config = dict(
    encoder_arch='squeezenet',
    model='audio captioner',
    hop_length=320,
    decoder_norm_position='pre',
    decoder_activation='swiglu',
    decoder_dropout=0.05,
    decoder_tie_embeddings=False,
    adamw_lr_other_params=0.0023,
    grad_clip=5.0,
    epochs=22.9,
)
Rows from block 9 of the audio encoder of a small audio captioner, named by matrix and row number. Rows with one number belong to one channel. Each number is 500 + 40 x the weight over its row's rms, rounded and kept within 0 to 999. All counts start at 0. Numbers have three digits each. After the name is the row's rms in percent of the matrix's.
After each channel's rows are labels from the 100 clips, of 14976, where the channel reaches its highest value: "lies over" is the class under the peak. Only what is clearly more common there than usual is listed. The data: synthesized solo parts of chorales (CocoChorales). In brackets: how many of the 100.
# sq0: squeeze pointwise conv (encoder.blocks.9.sq.0.weight, 160x640x1x1), inputs 214-427
# e10: expand pointwise conv (encoder.blocks.9.e1.0.weight, 320x160x1x1, transposed), outputs 160-319
# e30: expand 3x3 conv (encoder.blocks.9.e3.0.weight, 320x160x3x3, transposed, each kernel summed), outputs 160-319

sq0.106 099:486497495536479494461498428518519580485529590466430507485533428491486580529540477421497519553530453437550400442463481397539464547472477540532448455490494466537481524484493497533542523467523482509495462499472529490520453452498541546477533502570512465455512484455532462530498484416441421482518544516473484503499504454522550463485541487519460512552519564520455412489588504529472490544431533517460431548532538518509453505527497474520548537464427486519504473483447517454487491437410463497524428452518460524504500590548466480443554465512478536419523490477460479525493576464483493553512566444346486458480465506560513501458495487543525463450474439521
e10.106 090:529462521517405398589563490481471496511546511489411488558520472526570532512526512490513410476461469519516528464516486387499462507562491522560453534526477537511535529478504494537416536510456469508442440484489523541518489470477486550569480504474489511481532480494454507474481511525472529525505505464517460472462460510432524513545509530461507464518530488528528465445471430476510525473505565494543490452480505488499351567467476462488540536491498517512402491455498463533518350504544441
e30.106 091:420500500545444516483421540490500482513497555477499530516531572551504586562478481489526603454500501558519502424556468502465521457482505461462469430504463440482515566470577447441492525513535471524525535466542497564547515480505488439495468488520507464478491446544476571519418481500428509554502480499490566492437446479497428537450499470539553541428493536468497543497498498495529526481460535491490551523516537505521554483501518550415453507532494522567574531544556507533434497474512472
lies over: silence (65)

sq0.124 105:468526424528486496439454501537475512535495484462472506405434462503464527516463458491494503435487480487523400444436475358464517476463481467470474480442530524512480500434459417485494512484458450464463561464442439486499447516455470511451488514510441512440481461474580451440493542458534465519450548475520496444445498543472468447551508543541467512436511462532504447541431482525490506449498442446531524541494483476463481493476470529419440484560515466408504453462451547448451499469486373511436486529478458503538535513467490472423495518449436418530442519489483521483521445487413508403412457510512550481547511494420514497454470536565484491501466453558
e10.124 105:542490512577533522565545570547489444487546475488498518539525444503520494548486474490547562482512508524547482510531490458551486526416479454468520545477513490512464500470514501519477512537493578554466555550460455475489521550522561464421449500455470540500496496516518503465481478503525430588504532414516483452520514495508493502517425595554489618532482506525494444430483478481484540509431535511487511554527561473372476498550532515458541481520525537491539530531499561505545550488535506
e30.124 096:503484522474485507477482532454563565420502599550571498559541515487506511404445522492555548543497499482527555540487532507480410520533530516505462472444523495449553545528622442485519436436496560547513494520458398477495488508564514419574485538504511466454528443454554477565495473469505509506529464546506561518440457447538595468512557460517541485537536478454539511390453470480469555502515494459498517469490548500589499522476562480524492464432516478497576498435517435445462506483519452
lies over: silence (78)

sq0.29 100:475538523479565492521512497446475487495492548437473411540463471462511578500492524472520501522529567524558374489481438496614535468528495549449522476515530557523495483515506514485555449580523476492511536485513515537512484502485485476521494547490491470510522515464529473506487515493515541502478482530540502473457525549491515469542538548453604522519451528454543496501488509478472550520555523494523503501477461458538497443504509505573517451489489476475449447558449504539411482499445484377562575492510501553531436515489572544469474518525586439471529514417430410427522548511481532428448510470499564475560477501486421520551458542533476457487560506488
e10.29 108:539520500469501490517515513523504483561443505461510506450427508471564516526479439537485475493486497474507493546482507522524431518464463479452470495432507473439492474478527476548482445495461408523492512543514496479511516510527490477491541455513531520546489530514491440463422551492406504556527526500561542476465490520380525510528540472503465452521497485465514476407519530473509577482509466516447402473531550457543477490437513547478524498529557479498510507537518439572488552453493482
e30.29 075:496489488479527456481466481561413554459543539507568578614529501441442436573466590482412468456542531541517524491537453563549520478451533462473518499476451520525512438513470506494446457473523460587469468507518539508565474509478494519553492516453507430496538448456489540533562528476499579562528572490552494493509452530469502515506466405471503519480484444510498493550496481460499530553521448523516463514542506504513545533462558487494472540446503494479588489537520461529510455446516509
lies over: C5 (34)

sq0.36 107:539458481458507505548472521515472463438487446398487495501518517543471413448532530533527462492502517514470513518452412552469535508460508500522544478528560473457476475474486508481458441541428515526467452486483494509517558510533459515467514477393501470424513467526411486504533509504484519487462475456503505445433432515459417494474540514519533546539500570498453487546469543475475508485530503506443499585483511509513460425484518409474439518514483400450438475410423561441545567476546474458476525474430532482529436418509423466568539591470446558526422524515564492420489454473502484539473474493474482532542456538485507470488500432478478480450498454441
e10.36 110:507495504467585477492517401548513494543542491493516530528497467429484498558531511581472546518486451468446539515492494530488555472463505479555488467517495529544533536542482478514447480476511511512497530506476498528487514503551518539506443511532491527551589533492481504480436504472507527516538516451487505519427498485493533405552510384481496434393498452504495532499528481539559474479500518503507447470415538539483478510538499413516476518552487527445477487437433460473468456530492529
e30.36 111:546485526487549384515510566457462448533519565484541511545504463569421514560458497490531497511463437504531514528551486528502429431504483485556504476484504523559511488477591553434519534522525558486482484477538495473491462545461531519559450502478526505500465485433458511456515506523446514500502534503497551532491483492466573417445522566371544460459531471546478483493482476460520442571529464545524587489456521421530487464454419496544505538350509473445473504493452531489469549453575524
lies over: D#4 (78)

sq0.53 107:500378508448546482488524566487542519515445475477487444504479487541467525465419499480511472463533569513419464501451546503500416529527515475434480433462552563504549414442498488490482463528537443488482556465496515500485533489477456532481478503536494513485457537525586469485472507607582531563407453495510450496527473557495538482537471513484472500466460441472497526531471471457441524499516510392576485531518515437448437480485507495472511493464482495459475426518460542448506453493451566470536484447491497507522510485499487497419507535427513465491438551498477547486508562547513489491503540536475513439466516504487451497518456536488469452493457455456
e10.53 111:507609501440373503526508427484558483460535513524540555534466480497498518442473514532463504475481488414487530434457543503448482534468467411557506492444481491503473499434493565496497408504566556498472520504520433513481508563552465428480504479453527359506511521463503477493408408443517483461470530472520494480476526469446436515508445511513508489505559510494442539418523520493547317481598390499470483491506504427463536538483515497504520478497530485502548486597486517480545618435545496
e30.53 120:503548511478471488518503531476381469500469459433502427476425468476475516494506414551506465523489467489478468548463532540493450469441546541455442494496520490532537517442580513535451400462498463480459534573529408549498514531495477547494444497577506486471513507450499447487471540464521473552432546565487502615503465518507541483550485513476509490482547421555498492552410456477473482510557459461480471495542518480550439581507442525528523498550501551504489475464472545570495519469489504
lies over: D#4 (48)

sq0.123 110:483524529477487470493510529498499507501516513469475478537483495481449449479456498506465475500558467460524488492484486477469558515497498532497487489496488468500516475493495466468460514491460508490484510492454532492485531484496502514501507484492484523517485543486507470505487465418508500504527471464428484499496476464478515542656538520565519515430485478489597471456495414496520493456596481449455490467469469560542449642465527468605483514564497479432542484538464581505505539511559550537506600567523552563512461542478458464498541488454502593537593522427553491575527491471529522530417545456348446456456497540499611551483469502491503451488480534445
e10.123 104:486444537512519490499558507562514457459494582497493541461497544489513592433517511423410464476442549421483498519559511485552509453489544488476419525566514520524535507469532491492567525525521448497529468432514471509429495480489515458576417542522495517449531458476542483492421497406509555496467490503488491468462495521580514520454558439495515547503523496453462451459478467463477570515524543558488444542509443505483474459528534504532502588421494530479494520488510584517454459479584493
e30.123 133:446466575569486538379534525501480508544480424509493463457544471547578501494494496481422511488537459538545513445602437462551524426552451513601461483454470540510489528543453513411450513512530456355543480486516489508493562494410485535466573469548490483504509491505435484540475471540494488491511439486470496576454505516523441517441529490474484478485492470444552521528474496429533489470516463556552562455502500445477516460507493489510489432544482497563472437447369485483416480463506544
lies over: C5 (36)

sq0.23 102:552482533553424483516495489475382530484542514474500503524558505552533487499510493490377519505473467587529537524472513505507471499480564488487501444474478418493492497532476537521418527507493496475496470529493502460494532481519483454570495495501533504462515418496505503515560563418443422501428503527489526467550500519472463495521513479542427493598535524500506492523562463536532507475524479541510480572560482533505490459511481484461530514460518531511524515459517516541541499448674568445475473537542518556494547497456475484444367559544523434504478583457527575465521546525527471495473441557515577503468533485687488511468495454544499488452420555493
e10.23 098:530510484383508511458495478495518519463505502485435491480429550505564451557426475504399462502473502516561479511434488536509461473416586524507588445495514544501446508637551454514466451419434543508531508580540530447445522535513572492477438546562489480521505488536531457530516477509454544438482523514505449507525462472495510408487524591497465514468463501610547491468556489554522497543488551500547490529518484537547544529533462526531467483462471473460440564440458484520504436448522551
e30.23 092:496489448494510506501492492489497496513444506482516499468442441567430518513465485517554472486525499440513530537514439502490471503534459481500454476465498555521460455494592544497482394547563484481502505449551431495495426481552482512467599491475555500470431474511463417476448481472488446496477478493458467535426512579427521478490499486447515498535506506537548499489510503521537432514436428498485517465503468497516450457513474498449487467417487508461440528489510508493507507494546458
lies over: D#4 (65)

sq0.67 102:435511475475499484485507499515526478460496532461474505496512514502510496492473438527472515476450535500490516523465376502474532500452506471482485508504567499490473516493478506416518533488445495527494446512477495459501542478481461471507504450394484513528503489474513507520519525384447443438480500528474517427424510457450560442498524470502494506565549506561499512514548532487556536427560475515535478630684544483475459524468591537494498442538555523484459492482422568531456467495544578478520534488466451568494524503508429508493468501477459477494533662462576560521517432488513435433478491454448417528540513447535529492523515491447445486539580516564
e10.67 104:526524474462486557556437507493482455529579508550437515449542523498516536482501557472505483510466499594517508486441509464474501489502478464549512476470554550492480481491495536511361515460501534527462521427501545594510475532508552507501494539506517500472525473527489420486508466514530529505490496524510436505505533519491483435509464500516505488505543530528560510481530550510500515488534542439511505539445488465530513438511490519494448500581483481540498524488435482609476524501534530
e30.67 103:466500470487500578526403546499566475464530574449532487494504497525483556506542490500588537538506533520468491545539473495485452502535520483488517507533475491473531492586538479510506541583523484483455516430522527544533523511547503458467435453491497483426537518536518517456482498510498530485549445559508512483529520497438506518467455535454600499446509541506478507502514508486538511472546509573505505482494444503483492464463501482492472463568550499487513483524470445514453542481503433
lies over: D#4 (49)

sq0.25 109:505541479476493484440514451531496476584478542495531452482445500447480436500512503431545436507454470527580523415482507500498500525550461495612489529473387516476476552553489469508565430508528466502499437475516422522534467510501469490468571490492488477478444411499458494511406503489519478478495449444449478501458491524460443477441524472562562556505527461549493531499511435503506513460497483506482501559553487462462428488473545510398493469434502505446581469479508482413528492520502535443448529511529518546526510439514464488480443472527480450485482554525520571534501478492465491567439484461464528478568585461645453531486454493494510504540469497474
e10.25 120:477492514526582448487503496492460581528483511542520497438589482504477503498507466578470536457534474407523482423459519521511535508491542505457547538460499490506516521493481483540495658526462497537536507561523618527491449517527486527502529535532492568468488537526506593545660479514545518558454511540448514458541448529435456494438434478442501487461493497516512501493553538499468479499539580466520525483522476457530436428540480498539527541526484501484452497444521491535499482490519535
e30.25 121:506531451536546503543550502544484506447472547513436440470506481518488482474488491487473481482497487480546454506528521490517469526467508565469470480556522528472529467537604546488542481444533401509526453486507455493467458481524539497527397495491523505475469577471489523447433520496457556461527529416579562419472458520537419447534462486496539460470554565551496484498510497498447551446518509532590504527434551472519509579484454577447472512527532520501484483538470453534521520594536549
lies over: F5 (33)

sq0.1 100:474504534508433555495495421534452473428515496462522484485535423500535485499527447547453505524537493475513531494522522517518474400488491483497467487501485435538528494542509482481477510485503469481507493481559485499470533466445511532497516508488479471495511549498521503477543494430503510451497512493475515460490522497486443422545505545474474423494462483482459507529487392401436530530507495497472468511485424483469514577482467528482504489511460478507510579513487529528541498488469508537510434539563561530524592487583491525528544592454583523478500478544610499530463476476567462511486505539512589431497507482493458472518420439583515513528489527486
e10.1 098:433491484510483441448429556533553489529550491524522394553460462502588417541553487577532401503580479500493473477520433444523489490534534480517488481540548459475502535463508520520529474516374516576494503531479523517431497508443533503461502437517504535556500489579507466459515529546524464479493503531538443547458421513490557500422472544504452455495498563553429511431489474514481513444518494493494438561510513507534509505479494514508490527407526483473489519460491463388472462551467524
e30.1 093:502379477500471482529500551454471544497488503528505477428487479604522468427477485456485424521555450518550479517496517484462504464581510506534494480465439471485517522521505480405481441532484387513529457524515469519475428464480529483574513510550489492546469533457461467564413478489474503525456487512448548477456520592536508503481469448541559568520465513510500549478428496489505519450444536568446541470557457519500355445498477488534560459498547548522514556501511532576492466469443507
lies over: D#4 (36)

sq0.27 097:494516460478556448504529531466543513570525541546540543494488465496491473549489463491509450527506483527561528498522537479491502492565565503536538488517477475539509534540490480527570459556483471527499513491453486535524485498497530476484510490483474518525506530538516504505459469501501477522477487503508518500488560554508547512404501458418473508526520602475512538440525496489498491480483521518437428492532401458451507525486541492435497527456505471543424498485484496541543491530499520497561541474460471508586498544449454428500511521502429462492517486452429469419528481475496468469548497535465539531479346501391504543457435513502517462483487483473
e10.27 102:459487487475429540498489482471507522506476473560468475445545499499518530378479468467473485478553507520523543460481486565527485569514448496478500536481518531457536458485494520425505475501542422534464489385445452468503498535457524481541481478449526541514598486517440562535403472540487490535487493568522479552507569584518456545533515475495528455527522506502438456488562504520456507507452453483490560455476465529460495506514501462577533462516482534412536540506470517520491462508498517
e30.27 090:451500443588515497502549537506493510486500579523539525441569543509494468474458485544517524482474512533469500480612547466490440510526429507479464559542495448513446516545535536485518465453539459530509485471478494501508474469411496490506529512494506464458436527500525562497521504551499524524496494494493539382472491461496500465482489487510491484510473529424462502491563415512567526501469515573557504554440452466544483506586477468412463424564491519496541453502558471563525442500559428
lies over: A4 (81)