python train.py --model="audio captioner" --dataset="synthesized solo parts of chorales (CocoChorales)" --train_examples=39062 --time_shift_ms=50 --n_mels=64 --hop_length=320 --input="log_mel" --spec_augment=true --win_length=400 --tokenizer="word" --vocab_size=56 --encoder_arch="squeezenet" --encoder_norm="batchnorm" --encoder_activation="hardswish" --encoder_depths=[2, 2, 7, 2] --encoder_kernel_size=3 --encoder_stem="deep" --encoder_widths=[160, 320, 640, 1280] --fusion="prefix" --decoder_width=128 --decoder_layers=7 --decoder_norm="layernorm" --decoder_norm_position="pre" --decoder_activation="swiglu" --decoder_mlp_ratio=2.67 --decoder_head_dim=16 --decoder_fused_qkv=true --decoder_bias="all" --decoder_qk_norm=false --decoder_parallel_block=false --decoder_dropout=0.05 --decoder_inner_norm=false --decoder_positions="rope" --decoder_prefix_bidirectional=true --decoder_connector="mlp" --decoder_tie_embeddings=false --init="kaiming_normal" --residual_init="none" --optimizer="muon" --muon_scale="original" --learning_rate=0.011 --momentum=0.95 --nesterov=true --orthogonalizer="newton_schulz_5" --adamw_lr_other_params=0.0023 --max_grad_norm=5.0 --max_steps=7000 --batch_size=128 --epochs=22.9 --lr_schedule="poly" --final_lr_fraction=0.1 --warmup_steps=210 --weight_decay=0.1 --adamw_weight_decay_other_params=0
Rows from block 9 of the audio encoder of a small audio captioner, named by matrix and row number. Each number is 128 + 32 x the weight over its row's rms, rounded and kept within 0 to 255. All counts start at 0. Numbers have three digits each.
After each channel's rows are labels from the 100 clips, of 14976, where the channel reaches its highest value: "band" is the frequency band that holds the peak. Only what is clearly more common there than usual is listed. The data: synthesized solo parts of chorales (CocoChorales). In brackets: how many of the 100.
# sq0: squeeze pointwise conv (encoder.blocks.9.sq.0.weight, 160x640x1x1), inputs 428-639

sq0.55:135170134086167179192135149149088131128177108126077164138152186115102165159167157109126158118094137123047083153143163121100149138199145136169078104124167165172135071175093145134140126080103104105145191123143098061129156140179138138107176204082114129118126160133114151121190139141119146090127098136079182176107215110149048083180130146193105110118196136117138138184129089075162116158151088068146086099116111098110143162151192104113138188127173101081121136114155154071152165115168187062097109143144162129137142080147110080081188175179160182116098099105129148130164105070119091168115112146070151164100065143166143165107105140138143116153125
band: 1000 to 2000 Hz (100)

sq0.35:126115170159067109139134147187151144152125160138152115138195119090091037156163118137140124133084159098128151159067110160215147102152112106101159142152121133140113089104217106000077105138124150059061092179170151129128087122121133109126179136054112105184141104130129097122099125121099142213121127134103154168143076063049122115176117158126052211182071087142108160194204170113162120113067152130102143183161165118106183134142088139079123128145107149054200084132152155066068078118072156159112099125089094127078091133194172098066110097161158175166107115086159130148196062069124137095089127182083139130129127141108135093130133156177081135085197
band: 1000 to 2000 Hz (93)

sq0.63:181085149106092142165063074044123098140152128052120140161134177098103135093082187139116113139091128123114129187107157148076145096188083111130116124093131111131095070142106129154150140115133114158157119096097168137198122053137125140162100118080094101088090161205172117153140155183157112130144135120129141122166099081081074128113153129087183119145174135031118154112107128119159076125122152069137160102141128084140058142156086099154138159084111174059205105076074173145178157065147226145105118145223133163143118134130120127103065158103138134192121120149096055177089078166114117174153138131166135116091129132110146177109189151111146099110099
band: 1000 to 2000 Hz (98)

sq0.7:114113113102120134155118111108151099081172079127128106111105131194065226102093120152057121168131100150106166141121112143103093183131167156150089150146142067063122173083107082086175120107168131147155088149087135074122158102128089143075087145140157099103092107164144108136083137151043087132132131109162104100166087082079076090006012107070122093124114165144157084161061049101188173158139150117155199070140193123116165138082138073049067123178178076159116094108170109157136129157145168117119167165208133109157117167080084127110163106165042116054156070095121119154061125165132129169143146174108131116149026112158144131097181128117075085037077
band: 2000 to 4000 Hz (77)

sq0.108:134137138141164105216153100052125141199068110143138164074115102055140113163104174151092126140142186159159104107071142103128129117119148085116135123191069116196130142083122115129104138142134083104110067154081162182161196132134162108071088089165149142156077089175140115226132105133104117095102192133117108222034096097139096136080151134127207103176162137153100108088100127125179183121080169112067031162150052101142223131050170134041113121108086133080039109130099148153169090137092209103132142094068124155155101121011088099052132099102210110092088089170104147120096049111118150129139169174129063150161122082142132122113102097103114113151067
band: 2000 to 4000 Hz (54)

sq0.18:045177144093167108127117064180050102127165185103134091145099127144085163152110123133134111133141143188193115135154129168099142097160118084144084146109116152191158090137096067182181153125143102106079210099120109127110090124125083122109174105128139188096157146172132104153141116128097175178136105115137095129110069148153115127131093124147147150095130183079145053164153078168135123129094129105130179080122078138107185116128167147158128110145084094117146116147124158158127098072124035161086127185058143077096109136121128157114131108113123102158126111122121119021137121131180128055166131169100182098137134116153087204121109135091147070165128
band: 1000 to 2000 Hz (81)

sq0.143:146067134156163189212094139171148119141141091142153167140051091119134155121126051137215060101088113105177136136124141111093080067177141116189091114132046165098117128115100046123100155118176120097176135146113168092083133085096127169088155110088132143112099078124151138154089142154154113154125119174160099096134156125227165046147107112099183131158158160125100073130123202170153089152127102065134145177113099126194225130090150104090110179155120123081119112151105146110183089103130160077143156124137109187144156172197103124135111206138198130109101141144141116129063104079131132143125118164123122165072129122116162123088164058096158111083145
band: 1000 to 2000 Hz (69)

sq0.121:117133152178139157118152122080140063116113087118187105136112050103111156141132124178109101092128130160167181160132142103131111071107182173179107147215132102154175146132054139117239177222146101142167156102106115184074154159198106103083122166103161137131125114153122131231104104105122143094121131106117128211051128255132116132109154104144152077097129090077090058114097158192129133092106100136136151107133151125120124143128126114094142054184113115159085126101156107127215117073040158115036100163097142114177130037126088174165079177141199162098164137147172182120125120120113101146214169149133064097124111133045158140151153125090126149029125
band: 2000 to 4000 Hz (79)

sq0.50:120140120116239122120113111156114131161153131135096094108108123103059145132116084149117090159122089126165114111139170082062130151175138091115172171141152144215162122106160126183182163177095137158122176086059151099141141186127099203160136154086146191137171153109174084127178070134092130098119075141140152094169098098087111173136110075183102165141096080170122153152187143131140091142118131135124163115104195109150073171178034072115112109134127068227168144140089129164161101077095201105042167113158083152113097115103162117128164088093108134148096105107067131117159144114123088159182081087158139190160115112155112124191247117098163141077141
band: 1000 to 2000 Hz (89)

sq0.123:105165113103154182202074087088128102246099100115115124126075126098126064094085164109186067146138137157186097114074171069139063142142111136121111101087173089236190165098108167229181182136161082148170123142089196097136135161127112087119155207127141175142117150212156147185147134172032142134098167115088099070148106023199049110132079093142226030159119104121179166114108105116160138105090115108088111126122108139103134214077103146085130141166160154098144128156108180111108101138092195114108017161062178078145187084090162106140137090121162131131126110093098145200120084108146105057129147120177105172129119060168124184179192191113129099051160
band: 2000 to 4000 Hz (65)